config.toml
dataset = "microscope photos of single blood and bone marrow cells"
norm = "layernorm"
activation = "quick_gelu"
head_dim = 64
qk_norm = false
parallel_block = false
inner_norm = false
width = 256
label_smoothing = 0.1
optimizer = "normuon"
muon_scale = "match_rms_adamw"
momentum = 0.85
batch_size = 384
epochs = 149.9
lr_schedule = "constant"
Rows from block 2, named by matrix and row number. Rows with one number belong to one neuron. Each number is 500 + 50 x the weight over its row's rms, rounded and kept within 0 to 999. All counts start at 0. Numbers have three digits each.
# fc1: MLP up (model.blocks.2.mlp.fc1.weight, 1024x256), inputs 128-255
# fc2: MLP down (model.blocks.2.mlp.fc2.weight, 256x1024, transposed), outputs 128-255
fc1.628:449578537478506459573441496440512547547532464498497480437464515511525486482474462530404515500414513422554437503511542526520535488525447502453435496467552489475499455506459504514464491539512379544387508454444525555476481466505478551571463442564437444508532576484518535600555512443461514475529470477480442503474388542525520536508605474526493546560486566447517505570553573488509451472539
fc2.628:435560445522543419482450552472454581549508488605496511490596459561506517469539444529405477446496384550493464412532578498540421513561528531520467520556473566452487614425529599554482531444507556486460545517518492515458476476480554426388549471454535506490532503466473539521461451509586469515498527470478565463442549445501444459475413434517400510526534544439513466467476472550491589472593
fc1.629:482494539445513512502487484480529453493553466456499487507533493510508582431483498474520568454480441513546519514398462564499511535419524582505537514469505432512500465462505473477584488445514522435555521553407560530606392564519393549524536493478473536548534475610468565478471489528424425469552521498596443559501408515536546499411610430496371589525532498375516449494504458437456517562494
fc2.629:492611597536452550522474566512571462511471529443571558511446521483527530572566512472495560582498518487528521561502486485482455483420436519431519542403517516466514525450503484437444406465643592568546576457487479507508472519604538501501544546469525397552566492496453479535479498428498493434526498472504555515498541459439560433469554499462513455462484521525485469490436414436490423530490
fc1.630:431414437500531446576464497446524531519348501521480542545555556495469514493560404526483568572525547489495527532544472537519490503588536466548468408514514448471520516549477554591480491427504455528486562473467597493479556447579536607556474500510465455487482507476493560456476385456576486483502436498472554415498620498484423480481549521459525494521479537487557475629404454406498524486454
fc2.630:474540407420480517524543483464434525525506536491496481442505450483413501553443577493492513450504553493474490517482558443551562407526521505458378529517505438523532429461534478509512516462487488578531539468558402573528512488544521583486416477546385471558496514505488437497635503566615411437484509509512550524584491473523499455472443579440561525473560533494521498522454597530548465492540
fc1.631:511504489509484554448464485508506518487498527450476516450500490525491472505463494503574552594581617486550560507527477589474517611616523424531543453446437450543475456483559354402477460557450521478507451504412504447507520476436480479506456567528467512467471478448524550424537494419469449502505436473566542424471463497411493484488531518549536435429544458539518465454550522474487531488531
fc2.631:530548502526482469518433519531534534446536515536393400493505486449470524415443497472541545362495554459547450502499527498516455443511422546517557406516546485442468444530511488426491441467502469450496509548441517523507564530564365557579533450491530514481550463423545413495510490479502571523418569501518535508386480513561427463415499575436515524357469466494542536508396541570478496472488
fc1.632:441520559495581509558582433550537555579508581593387499567594529502478508484495595497460573558456427468464487516503513486587522522602542411459518477497477568482472456456484481448405420448527526471461457481461522537521488517430469497496532544527455437364492479651500497511481436506520506534454536500476502533475536602576422467440547471534511405543520467528463465479509475443540456534472
fc2.632:497577484489547459458490508471449510511489479489475524482466487470564455497527407525589493497578532529492513634571552494410511515479582480498490501520518468578506526458557513487512471519504507546428503582469460505469468524435470471544435524600482490479473549514422524521492489508445465488501581500447416475458434524559611536484513592533424511475538556481544557630483407549518500477492
fc1.633:480454422502462473558543510617551446523466591550570544470480463518498535443457514612527492448480411532520518493567466468564503574508536543610464489480492543411556504524431530425446468457504533506498508552550452505503422380399489435488515482437487589437503463523415546480503547448469476556468566525515554485464570569505480522479454516487478451482413501487562533377578527479532479501553
fc2.633:534453565608520609552535565508498579440475504450415517513534410494573529422577498511521408423427488484416528492478462537595435538513415519449487497550490541471401500559513522462540457425447450459512475477514510521529549424516540435494452504459513561397512536453532434558477455513509443473578461533413511452551502509484488540482459589453493508530485505541435527488461427535506476491540
fc1.634:547448517482540387512498513524506572516510565601517504451535412484457582410504555543577546550474537589505529530555505485545547558461477541443548553540558496568510495555594563452448452537475506447555506537496520482434491509610445373480479487547582412564465537496542500526473574523511556488448523473493505557436494576465487507551513575485502517500494551558463455484474450370388485462540
fc2.634:459579512560451622480425539575531486500497515513495410518573460493465414526567427394546446505524429548430558490536450490459526563549509428439498492526466449471558491462478459568506511545512499561501546500467446459373519456469515453529473481586557480477513511537482520495396460474516431403481516460453481474570472575621495453516620474453534502449499409511584453464525315531490514498493
fc1.635:530459550508486485530539493514501474498525628550627495482568461564533606435463529470466516473405536455538489556573522433473523549497395499468578489489414460596537496431535486546442577458501472464462501534489512502411530519529635519547553531485497498688462474497498383454565505550413462490454486564469492526480494547507519479518535501430478548486433513544431417464513610473526500490521
fc2.635:504568511453613524503434546535483568580506555519556511635543426557522507517435486505496532463441461533466510545593466421547521457440552526468514518444487415501436556521499572602489550514490502542485532475512538502463633424527464463427455603458456489486587509501469479425532505426567466479589506443502477472447515492628495481412596521585471463507437542511530634452470498419508458515621
fc1.636:531540501538506470478469490408477521467530547489478529516445590499429490569627454488554530516454450509518606581508438531542519514509593630425515627421461547519518467505520494490493555543482461489486391525487555528458514492478441512404473458520541381469500444562487527534441573455568555487396540404480530501625452411569475518485479515530483505518433537618542553469532466528609499523512
fc2.636:515526488541487435505473476502480498524461461438508417544613465488548427512589589473532510464562542551490494495449571532427574506498553546602439456553435498495528523553513603527503446556563545536559525516489521506555528573502491437602471534460573465490431507527422613518535513416504525439487481499443463478561508503493525477481529541455471439451487476503471545385521499419515495452521
fc1.637:542492486462538494533438519474427540477386543442376568483469461414474556450435457511397484455513555523530518449534451495599497598468521478579559490424464500500462446489433494493532500551551392533490471454475578518477445429370425516544519444432427441478515518480463558634455578505519488471549446504551515451542487446455543464536515511355538500499580475509510498503512434428511500557554
fc2.637:600477483524487394550423569497432431606439512485517455537597461512490471467489491591535508400559484421489469529532445494489521532471475431470463499506452469571566547560515473459447515562506457473502563450539498489521586485476561543506572537521542520574567570528445596499503461423483512492464534433515442464445521520610395505543539493507490418477394454543550467505589544549487468534517
fc1.638:532639523498493485464473540437429615437550483499499597512520516533503491435496510540478522556480482471442531430507445514557495483518539518529609433499506427431536493507462418451524501478497525480568555435552542565559504430435545522534538526528532573515641509449500438471433508525482514456542575486553534487511506526539559543546426438476464432408507396466444507462493515494494554485459
fc2.638:524536558401545491503588491488506500497497553500482490501481444425452482467456491524458432534446578518494536426530550507413501440534521396502458550621531366491561550523494484558495592488505466429458511543593504460506478496568475484489544530458471480492581461431469497390493515453542418513501593521529497428623528487561433446438448569470536384554453512477584503491456536543521485426453
fc1.639:565489526514503584546566610489515607453429523511487401379551476411457547517505445537505507523462422568543481489478417436515531566432458554454486476446464404524446452534520506446533412490438527520557515528537489516457458541626576476534542492517544541488521438528460362495493477568449563491498563528433541519500475517564533439501463513530519452452492428528551383480535531476583586604495
fc2.639:559521466467528495486495524536464513540488543534538435478574544458507438509517516466494529456391426466474564448582574534502429445567519435540455550568566612572498581515545497545511504491577528423456571507527570489493447560518496480543547457548446470454450535426477502436537416480479512519463520476538555534625490478484467516493541444494573485520499543392427474471462507420477543485505
fc1.640:508497464541570505470431442568385404537475485494420629522521525474516533636522413503463531450528461520485455606527456548437501491524489510506406475447555507558435502533482554487492429489476662568456382535491487492582548408490521456530501542479481518565463471469486351420441483592427442504505473589531471484482464480524550470514516471492488599435503439534536398457389511453480411472510
fc2.640:485452483600441557568556543505514584527518516577397471488489489509587380488448584512433427513481555374454451481518470558552455471392465508431489577503530483455512557522454509542495431465499550464444508433541494463513549487551487447519470511461399457481483503520508492462616583514492473504552561458600549487481443415500504520572460553533472537501584484502525459465520494475502594550497
fc1.641:517586585566455485434381513459536481485579535433547446448524538547506472443565519469527468504448508502490605562521470463457526474389457553585527537486457576603549406486453558485464491491496576476438488462502518489534544455516511514467494594565447486533504446446439443360487541567547434516494566502528547514504434470485431520608520406460570526561458496570489464505437480555568474494505
fc2.641:441470564471575494577541490481460467501471460538498469520497507530534442436529532469525495522494581520541604511456516456533495482422543513561612544389488497411515435446597516473401451506541398461471491503546489567433529453562564520477446526478448516465461446421543538458574502559527532490444561482533356426401496477482465456432468483502558607505516469454574457558374507472454554461488
fc1.642:480425382515466486436517475550523463511457499660522492475550604520608432497467510462528515466517390530575492509498551501559491556501397505421554529461479578459605456505573444505468457476440427487527547570549511513526428465504469530484491455515546507459449488549524440456398591517468490510571564466447447515485536412561509487527530414435607591378474542427536541474387511476466496480436
fc2.642:586509511469439513602534498497416516532520430509558448459489520668434396491452530405627499527515511560478569556492526435468462519471511451447505501393458589495535519480456543487613542512459485485504555545517441502481565536458551469480590367573487502500451456512438478525466514491485504415555534484504465388444488416489476542461501543526514509525504460580504487507409481446497485564507
fc1.643:541506607516501474604568441510557567522490438487473537580558579462445413503449474505445516483559548427496435481499500493492465582450464494558547489479524497609505412446467550511505529484523509460523542555509565534558474510453569415452560475552484449501487457438568541520469489519576416430510536523515474549492474404477487539594332414565490541525453590491461509443537482466439472432517
fc2.643:609488567493518467468505640517453520404519500374434435521463455601519519500448426469544504496506472454545597601528569531472507441479523461454473545535455522523471530487541536554471461472579469428445494529555578513438433438479407547490439510451548607461370368474504511520535524503538523556446526510433541387453497531515511516448548514457500422552583510508440535519488502526481448551452
fc1.644:462493503542511562452542511528442522497502561511440532564502449463447425505459491504617511528461558439469533508369505516555452505514486571518537528554443451397509486540551445577534432542592551584530497499474449448527500525481484569503583502484537559520340391429474539604507523449515482548450546527561536489471509465420515480532327502598509566580519503504461492505516516499539487541518
fc2.644:481570510546488484537457466446549511540402461436509464443501503443590533448473579567564526510512516427465485478527501513429473502517668530508491419438512532322574495487554554442515530460412595551490566460540454536429537405555447454522615519562417491446540565477525523499396503548559583498500426544488546379520434504414531496533560587465500472421453484533538547527503480561549500452462
fc1.645:479494530482549577491465572388492377439531530436459531420511515491499542364489543546511519499474472474468525472531540503577553468545530534519545520568412524475523517561572449465527525558475588533378546518489486483534543524466586547576483489458486559455531432485496438546496427460404479448587483491452526401508430588498560477502500452529561426475558461474503556463522549507497511531512
fc2.645:472445528464561490472460545422528469466409546535508436519575559481549468590509550453435529372519534552548482587546420520524470448582433464554501490553476569480505445595488562504453455551578449461479525454446448387593485593406497461546572576518553455511562445443501562459477536540522474299530462491458480518509491487501509537525483599518442470470645473421510476503439472586551498546581
fc1.646:540494550549555472571491519513437476504460463505452476389524444487517492420538428504412539508512537503587476448476442532496485597524437511473461554537507513503498541560502525563474604537455504560549586534463571475536505561544420499538427509539500458546453528509398512498513568505502452489458519490426485475495418529640509459466567497467470558514483515523501479472463484553444469525549
fc2.646:546459449484473359535527476421473479551461528541548511521431561558369512481523474424571464475480525469568495516419547500541576534488519480443387475522491416500515419569500548561427540411515506513483449521541493447604403610489527518511432537515490416493458452390498538580476468499523515500502617592510543527500447477564420547446511558520480578499511516518523557525398515475602481556547
fc1.647:417540391539577449479637459472462491443530465389465468478487491464477462579432508542484519544565553552480479513474551363550568489538519452523582500568529502511456479530502411481606528458538487469478469529519495490569430545579525512463580550447479511475547496496491518491461459475531581473405391467499473509537581594468513479438458477432433422500474558458494559529561538505470457590541
fc2.647:487440496434542483455451466474483519494444496452546516563504558479454496496511566497470543477602462522470476527490574441495509476446486456420518504422525530493466565551470533502589536539583480534486518424467502556447481512401520641525434521516464483525544551464500373451445543479547467441432453535534559428417414396515495454575473574488484409410589498532448382551549491495475487487541
fc1.648:512480481479418418534441519408488500506536496495534557382455458481525513448526529512425543463572516528530477507479465553470612461532588526546448502416600463492506465463405482496479591541464472555412547494460472524427426479544475449596559424576566543507562497494500544540504591492475596510486461617528515407511428485511565581439506413543530504477499429453463517501506477501507473545442
fc2.648:545528531533570479401475483577492455528415451545506427569534539501425490489572460593497585440506484563510436435534450406416541532536572459434475460456564476479475549482516489491557560438480498500523496604497493455476505509576563449493558491508471525565426450543487530560505533515501492471576504418508463467502601460559525486517466548580484367515483536479592500504455564497523495492496
fc1.649:499519478467477520383605492482495448565470552457505560417481452518445558544557456459498523542589497532482503484564498403589524534446470513516507522486487511439503632554467560467508570611551574552456464481451461498530492515489514515425615454514568494398449521565471483453379566561487480559440452425558481550499501500580537496426537522440492560465476552510488592446470572518483469494483
fc2.649:592576579580420532429512495645465542584482522398544569496460593495521415473501497481474457492561467528575561553428448494490512517528480469541489501563539525555502517485485423482512610589442541459510454578388432446509453436529463493445540501616456475515437501421483454385466501536467512528461414524479522508527529505441594530519555504496532543454435591433554550493482523488490483522432
fc1.650:415494397405467414456487472495500526502515568615455616437497520449606534450505517519596483507541502552508542451497466488425436498497582424409421516372557531437486558415463610533466483520529531488420437487454521560498529498486472576438384621561513538520525506463528486439381530516511410507509506533525515531561567488565434608521481507409497564375484462497505463545487476443508514458455
fc2.650:470476520529449560489492416537501575480470504497520491521592564532503313465519527412449552441522465528574475551416404517403526531447530572482533547541535561508409408542450481469526458555481580509554493502496504535524453500452415453536442525494537518486477500529531530510593534489463464441529537525487465441458468544470591406528550512591478492424535543477467545533580523462394512513491
fc1.651:596576496462520569553436458507558490492478531570564526544482513570557445458516574401473463535547510547409588522459558575575526464463534513479476604569578509394525533580508507455449378581475429455463493580447481482505499435492475495467495392471501502477526503428538543530462473523595423479450521555463576485460493414438456560468533446649489468619503555462521592546484468522495516565521
fc2.651:462484441461550581488496502471469524501557458563472477431530498543562478396578415567468486491587507553400522501474446461528535446466427512453511491436484556464576474435609445494563414572414464493502520498492464523485478450509498513459533475543514458473582443469493521523551415673520420574467620524481495405539456494508464486473505412562524440452460445528547496502545460525455503511478
fc1.652:493593494477575505427406538444597466498463471526526545535515516535445526556506505545480554460503396563419446572489479526465488411519452484560502478531486418475489474482451553538584479592466455547500503414447456480504523529524598587439564449521501446492523479533487536524484464466506535505538540539594500540477505481459516521471508460564560452545596474518641491514531585483465466591459
fc2.652:461442397484517469520499553547546461558534541516535458403528532451465530448461499423509452481451454489444490592493487459522482465505545509551545455551539538550462438437480500453455512579374523445485559455476465465423546514593541540571501502521440409581492434539504429549449546488586543454404393420578488514536547564526419587507480490561482541473538448515528595409503489487445583478439
fc1.653:529475556598544527424486478478468470608491400601477554407498497559387473550517426511549462507518483465534487536472548402419440504426475434475444460479505543537516455487490521535517555476534418585461577501478517492560563566461519539499492448497483483582383488455492540583527452547403550519585498576484460528465492553506523521534605448560429504543606547462554523508560551481454492521588
fc2.653:518443468574508444522502482466565442434499582506455626523512465469534495540438486371471543506487456455466439501533509477478450526450461424526411508568525450566510506515462559517557435459539539500483504483581526520510424505443394452540530503518515435483515496510509556538559421462589489478496505613497542533513559583458440375562606508503495494506523562501579462549560426508526541493463
fc1.654:439537404542516429495490479459437481393443439560573492500555468426445577618465531508524422541407540450511457494560466493466507570414518529482524445513496496470488510490515478458466544527476430456458498552555546463490521411487582556479383501507559579539525494507456512508570509509648550528453518423485523509500602420468508513549473587514555525458396418418488554452477541496503503541474
fc2.654:485541539428492478494374482553481544438519516433555432492573546494445517552540482513427477545498501467501437507515537462497494461557556493453527433570445460478474460523560429512544543357460519488433481500484508532474414593611586517498495571486588478542478484498486389477489408466505528497428482466475422600421492508529487614532512557498463532453443580524476430509553510513484496391554
fc1.655:514578570455511547498519484493496472644567524496466499514443622413525456562455494496460498527508486523486411580529459503493514450512406506415566611606491475528477487438486604481446561504451475652503430486552453510548438581534433473543505573508636533489476520554422487436588440484532454400476440464471515588491425451431495502408514532610489564432414505509520532433523473577429502537528
fc2.655:517515542445500483496489454402410475588401515463557466419578486421423513567623459468561521516399562540515469498452497467602450492558578474494472424599511488565521562463458482444519490537502514524507494390502595497577431513468442462534494543487611437495587436510499519550472510527543546557427541497462572433607584430574530444474463492449436587448564446534509459394471469557525468488475
fc1.656:576570514630509536420509485566595462520465481464426506461491431514505434576535489527511518508508434453501493591636543514454494467509488524508510484448535461492437529496533598447496603456456552507526469536492520404507454489626585478499425466421489518539503531575434410429609542566425521582526527506497554515493477636471439512516540557499462490535551430605476443503543502520445522458536
fc2.656:535537557461534479484569564481519561454512450444479423438463460488572466410467590630535510524494511559473485476505392546461555513477539474449437575593528540433499520500580590540470490467536497496536534509514578561422526427447454534492565487511573484437566533453420497538492509574523544474450468494448424451598544467457580545502417528555495453498431506554454483476494492415552565541411
fc1.657:424435504554448561500557539494531474430499521472479509427516521502466464526518496533470544518597425525467469433506454502550531471496472487514504462494538410513446493559524526528459612394506481493555469492478522420474538514588544498490527441390458598572386448415494546553563538500531577482523454494509478460510419555426498553468543477477447424589492427515447507481587491515528466481473
fc2.657:432498327450487476588511528515471544548499415561518511372468521487578472467464497537428561529484514573466461537478487416558568485389546476511488509485561524495426533519454516487486474472465479508633539496565516544415592523421399477516485514532417534464481578463491424483442512417607373476462497510432458469419519518481474457558517463551572451468590454495461476556549529473374491505590
fc1.658:465546590538537469442466493569477527429528559586463524452458531455403486351523525547558504529474505450570523504532465412457539496489481464490515507531518589562460529540537497574460518505530465512614429532574475521493486501540556411516480444523512409382522545455426518506514450430556483453494591472560467573478519516489508486476432454510456508545488570479526545388499380506497488408535
fc2.658:468431480596551500615512563512542499423368550405565384551622472451554495539594416450448484628513431521429428453503454492429527562557553518494457483522514521491506598563485482453445435558549525448545423479462570483484466488480578523597421495572547465479510551487515555572435425502489440463456495528458521480461503401506468507573569525571483537483522443535572485525485468533526447456467
fc1.659:513474538601498529559443572552449511427551494423465454510463539483415593556494479547428458599509500509490516444529521476463455532499512433501454509460521531538495470443580536476480447500499552493543565454454549444519532516496525517408461479460551448577508578485468424512519537441482476471486510362489523500465558441449481448484498503562525474444633489542499496436489486521498578524405
fc2.659:547535559500537489471499520575543442460551567546470570554431495550534487479471472527561581577506523462509513426440509549518479474443441458540476560522480686467467578489535376577445501536464516498432476387483501531427460492516527471465562425481543415499502532521469517400499430535589399496489546431525514484537483482581518551515499428514551470466388532463486519444560481474425592425476
fc1.660:464494368479570482468476436404478588471483489554453506457496518454451525542568479577507531621532507552531565511510466448496484566434492511528427550427519551546495488449482524515487422498608544539418493511590479420386482437518461529478491518571483456393485517457526410475527530575482484528466460400465518490434506464559498484499494488571478508509530515449464422560501514409564490507430
fc2.660:488501455448618535558492497478610537420470458456501465485496484489484525493489415504553454431603427519564488649542516516462517421430513539509513556470457475540633499449476486494556475491475450402410508380448557547521517471489455570509484514377450505497533501441518473464583512523479407536576505486453412503491507509560458463519482579508536540480490488484466551449440472546505424550448
fc1.661:509507391541503558537402525516592568591482436504435460519556483461449473460501523460459495425505436582597534478527470353459648431534486486544540513479544431481496520492465496483513490430473521499473567549462507417468486514523486468533554486457420479530468447547530539554516517527431436457466486472566487437539518482509465454488451506534499450438476568493488475577532410498459535538554
fc2.661:455550605494515543523564446448397501447468506469494532571484550543504521486497483516510504464541428557384512538541483543523513562452569450520474587511474526598464498447617474481464531493497507476562493524473557464460522563495476470500427552467475508594466619506502585526420487504483468526538514505489519470520571467478416558563468570389592460600421571520526441429442551430411518419532
fc1.662:531464576593453473521437489591478427625529515463521479602559389495493506481490578520481620494505414518482502493467629468473459551524486489500568576449521514530521496530408583427478516492481482530554487558451436508525545469471421494391456544478553470468543504398432487589543461407532490567533496502478507582539519499456443479451505500513373463486428520604493445548489509560461546572445
fc2.662:489509457453512500515582549447464444531444548502554479474531517373458524413540465361604434467493466507520501586478481591525559473542492516502484464548526447589508460499587435473518487535459536557521504445437575535397515520599423458482501475597451430540592494514497508463658484429506453531582466508493525571549517498537464444538535463567439520462536634533478512440468503462565522472512
fc1.663:533554482496440565435434478478490474565482479538487418397557417450414430587561587474590524457518440519508554450505534509543621449515544501440543520507482500464491476532525485465480446477525528514525520405441582486469483538496442514453522466500424462563527468415582541499484493623476455506486490489577525420496414605557432473590432525531543424460522502502482510552446514559490434580499
fc2.663:546539437554503543477490631496519511452430453457526466542468512606530480474472515537528431488487505440460445465559467444533585485499535525508524468497513450475540456608551470589498517509542493547519476406455540384498418404503491507539535399438499476578529557550554537521523570455414503476531497526440483517375568456438561444488493481456525459491485500486517648417469544500503520449526
fc1.664:516448500518521409542572443500513463489575451429553541404452462526487546394418492447535424455472513494448501453460495594490508464550538516511460504412500565473470560527541587536515513497501618563437431514498592487540480437559610457419490571525550541583572443493557440454492462452440501452486481559488481490484577412530459478465438543479543563448572583447547558502531570489614469456473
fc2.664:497512415568520519520554481549487421358447483432579432561487508460494530500610548568507476521545453463510485483414499457518443493527461486557526607444537534507447518478504558565480557510464503507490536440531501533491561501485494460453633538434520448528484430470517536413581518458591511416476493425477392371501618506497411470542444421468521505537518616449590544463422498564368451506482
fc1.665:495517549523493518395518458505536528615446534469427417458519491471550517558458527521491443520529508502429502476525553494521522482567464498397510536496547512540518436474429579482672501416520546532510530508492489475456451474433571528512502507527598434508555470448472519482472451495554468543423534497494481470453508551421481442535473417503490535542553438500562480497514498474491578549580
fc2.665:588454518396484555509496394537509483570483456511520540511541479471500480444461476554409483535657536582545570585505454528510480545564523530508544558417566548597564456540496576458478440578532488420570570511473512450581489506502521493492524482560496483485458457458392498310554545478549366513374521514479514505564484541486566570523479537572501494527470512407483437542499536488479421511457
fc1.666:446583542530397516527481586505522462619515483466490481444506377476437531490508513429519486552430560446583367502497524568559527589424539562566509552479455473499397510501502539483435487482451494495452445480520536438475559473463404479527447573594459528468474482555461378501471499498505585507469469508444580490460509423564507531571420480492487542520558512514457458419565498488532505558518
fc2.666:505512461444446482489429559537467465547469381536405466478364511532556522455503472422558543421570528591479549426530528455493527372583500502473562581536497561534523513511424498536506529545522479493551396557516570506513584460484499516420427487561476480535552456460505471508436583534451497578459484424439425383448447583455468450563498490472532507537419464527510542519572537498577468590486
fc1.667:513559513519508469473583476425513469446497555426533536532543496454461465580433494502527622475582510600477529496625529584619535523508456507470623490521555519452506637428536538500489526427537439459453479433526535481469547541494451458430468446528485500466487469444499536406532454483503457595435459500531473504514499478464519483509483525520392476546473542456533615479547506392418467498452
fc2.667:394404563512440551449555558560496451489477501444539506494501564415563556501468512583548556530416544473563521447505541468495501455496534491524595496516558442567565437407520501564407447416526515524466496524501471540511505521616538606516481518536554554449368470481400463537485513527395539503514442477505470373513516582551546522554467447488443468562548534547482521429485427505502534525463
fc1.668:508497478498571482451478504503456461467545435579529450464541436470469606384480521550544538470555486405530450454548459587514571428531560488579518514493474561534628496394520478455498533427525492479434469464490556516482504478576484568541511382483483450535448459600511563441489556393468561516510483516509444498488511466552545496537496427500469463426504495436497526421536507459616497546574
fc2.668:558499561513482574489428558530493475490477530460485474537478533498508420508571363519396555403599447656482528460504563418489458528447484497521421502568496594480553523579537507487488376466538437494506558622502461494498454453482584550511504441466529540491502487494456430582549560492430481460572474464438475581541480501499523669540514487561441562534440529523436482487393492583519513541458
fc1.669:545580422475490504458445475409517442454437468547546476498520496499366534394489536537491573545429580551483492569349502494429495521590525420456510458486542495565544508492596458485491454481458582461485428505620578588499418545507480494479464478476562504483463522509484508581446532577481427483504525503583522532508524401370497478544546526525456481470528504483488518461555496574469469475425
fc2.669:599497532610522377481538521557417565548603510507444421496521485443521553514556449564511446404433545521440490538536535438463553401461495431510567498450469575437519548482554568550549448476430473573542512595570427536526525544502540476543458523506418533540553517516564523430550399576435515502503455533486543540578503490514534587530420480433524429528590472411395507493581498490451481411488
fc1.670:437498478563454467537536513507542419478506575578457521535507474412487525408495406567520468520526434510444520476480557475454518435477587465562462473482509458433412452568525441398554444508530487502526493505540530530514568465584637386529537542451485437404433554528571526594567392514486472504497485487499511563457464563536534483486460513630533470415553463520505412461482496595540513479458
fc2.670:497483556494511448481449527496597593470490543430555446509542447560490523528472527528565462519465435459536507515573567587558526453562507404442527414546537527480529492565441483478570553538407469573456477494544532482517566508515494549508504534540492455475465490516543542489527541572495573538557465576518489473476552512456485501442500514435467524390344442446515511494489518492530470464460
fc1.671:411466500538437457487463529435524429454540494531501489551523563525491479500433525605595463438523472496452504459468438521528506496552529459514505551503514495481549505437513472559428467509453496536555508509518521541549528496519573618521473453450562492533628470435530522479471619538505428426459530470466395470522562478403543532546415510500599453541565364468535541464382474517639438402495
fc2.671:454582505535561593458523512566522506438399391531441442559481524521511511533542548447605475425489495445559498565539529506551535533518493479484449482533444541506498547577551474403480465566556492441535532536484515463529416497428515430482595580385554476565499516471448507546516548504499503485415453510509558487476531517495549475542411629512512411563461598436362473516608486445496456441423
fc1.672:496437492470499530533482548481486468493510494505433618532589510507476453514499566523502535513448459498574422387505559461522515552439502494455442657452470491548543531497522541580542535541466514504413503465545455499525558394555514457514423506486613520520496450539463478533518469579577503500543508437501509417564540487456455473507446489364528570609447419410468446390501559501556467561498
fc2.672:509336469492500458553439503506487534467466432529432526553530423425499592520501518505515549569472531540503516518456537418432458377503508520496540570458412549527458517476450460539422550522485558459529467522364498447567447424553435493651529472561584567474455489573493498493531465479527497490433509509508485539419490483499515623478535501506423502555517477493430560542544516418482473506492
fc1.673:463421468515557516545610569511554535500558400581470488436524492555503527535512560618508555486506506502552502525422500426443483499546442460584525617538517473445491462469478538552500503491553437429540425503529453513530520560464514541532463538404473481504445513469520522481555445469532462439543465505412460481445455538507510603510387591425443490459521391558521546584487453477585453466522
fc2.673:483575409549535457546497468407563561441487569522495585538532431599575553482551485528405558482539588500471430457576467435513572534519571492595504544527394462485460431436457508485417498492538519511445494502532436482495479526537510515511452507484474480474453592564421423566550460529503486544484526472471519480523496498514453509473416593497574469512476579474553457428520479474485495485445
fc1.674:577469471517538532516490480620534503460566565420439455566511408459466481469492424418456434503449419491577490456459478588525492547529528525516554607490512506529516574407475453467426465535481512409521526451530419611491448524544447520500571504532516492565473504513497491513530548440485548542510446516588533464464555514406435518464508470497511536565499510443483476585517428465451568430507
fc2.674:453524572495520455553443525573563491501464476484464517453569482460522455649508533476483391527493489516514555519465538526570473421500446504481444495503590458515468481460527520526575452432540539506493535486484502529464550387453543569598484581457549564523452461475503377551556421528476462477435438387521517403463538385534536487522514546498462489489530520504504467505532516474489488510514
fc1.675:463555530532518549464484438463505544473471599480575470532480415438421475481474513544496491431495474502547497488473551630490485484471537524459524604526581514511453476530412498576484541565538499480496479538529424417513505513394528515527445480451569392413602553458494468588508509518613541547537550594418390497556428468547497488578477463515546554499501501499381539454428527521517522561528
fc2.675:481517441532522572431502498475507596489580418498523512507519551443510456434529503492539496501466493465494547567439478487567399559534536540515497596506479517581508519520469469609491465487485488567389464444538419598518522499525456515470462518533468545519518486503552535485451570473567488558416415437525501490450483600550436461498500464523449455420487622511529514462454452512495419547617
fc1.676:469492436494547562524501570508408402477535511481513545453475483487593517482450550523559517502519595411430574517518493489509527528582613568438544536461496549570529439501505534529547475495485506471515421618491604476549497505497504538534546459499511461510480483540409511412582343508461535500546464523485503457528455524534554467470517509662475455496500484524485511523535547446457552434455
fc2.676:513543506540498537445431516435428442426509424483442463513514558500509503436526404596401556402498538604537530511454393440485478511448411484505521498435389528523442495449475556522530545506443487473470437506523644434548567464480449506440488530556472432475519549572534543448535479590523463526489491572503497569532491552471475522426564548473541427540478485484505521527410484562571507484529
fc1.677:429516543460494544473532414513524495485474520539403506566572456464492597471475542565409562445445492423545440510634506637452497570460537433481523482583516489469523450575523518445503452544496540508576512525428441474499545465551416548582589540393552385513453479554446522441430482532492546496545520537521537499479448480442523571484519574512485470460481417462547494587584491477586499390566
fc2.677:566483514557445506584492439607485458530544463483445471503470440540595510488514547487519444476466423513535528446554562471500515571521566488502514512496484517425600568530467488412496511494606484481502575431482447549475472463517516566561505502496485495509436457423512464522398400579566537532511518426465608435481514481506520554392646520480497539418457504536540505511578404485512490518547
fc1.678:538541389424444449506534494463527519583448568545426453460495445497548523434605511438539494445547499439499486463570546531471544476511439569543476477494556470486572534488531589563444496475452505397505486536437576528438435453471542426494541555540477481532447536535526537415535483495511471443473477433543488469490539531549503495540447532493557414548447549527488524413553461523527529503464
fc2.678:471531434475593541463527508567562487491494560476521514508442554465539432502484508544487498530504572499530446561565434531514454476452445504503538478544495434554472424504448570500414565526566459542433469606543425469505459541472529525367498496405479417507496464471520578433472519585531555470493489486493526413521565447492511546480473486502442524418450520487480513485521563521565537587523
fc1.679:478443487425497451454587514592560445537550445484531571502486525493587510439567469490529433589478515454489504505477459428543461477510497491540496494448489349520474404617469398498531468462481491488427516494503512490483486493496636504524485503544535507568459576521513471528543482540452453524498549421570477463454441558479453535541485489581478551522572571414525521498479527522482512548503
fc2.679:519510464563566497518535508478531458426397443509583581465559392541544589526545437410598524455441533419508405521470402536468564515461461520460511533474471466534471446555472474538537534567554524428474460498462514500609518439455543528452502458471456501445550432548404439425477541432548498448584502499446555558498482491552517488446545468528523485493591510479466522487514470440488474495558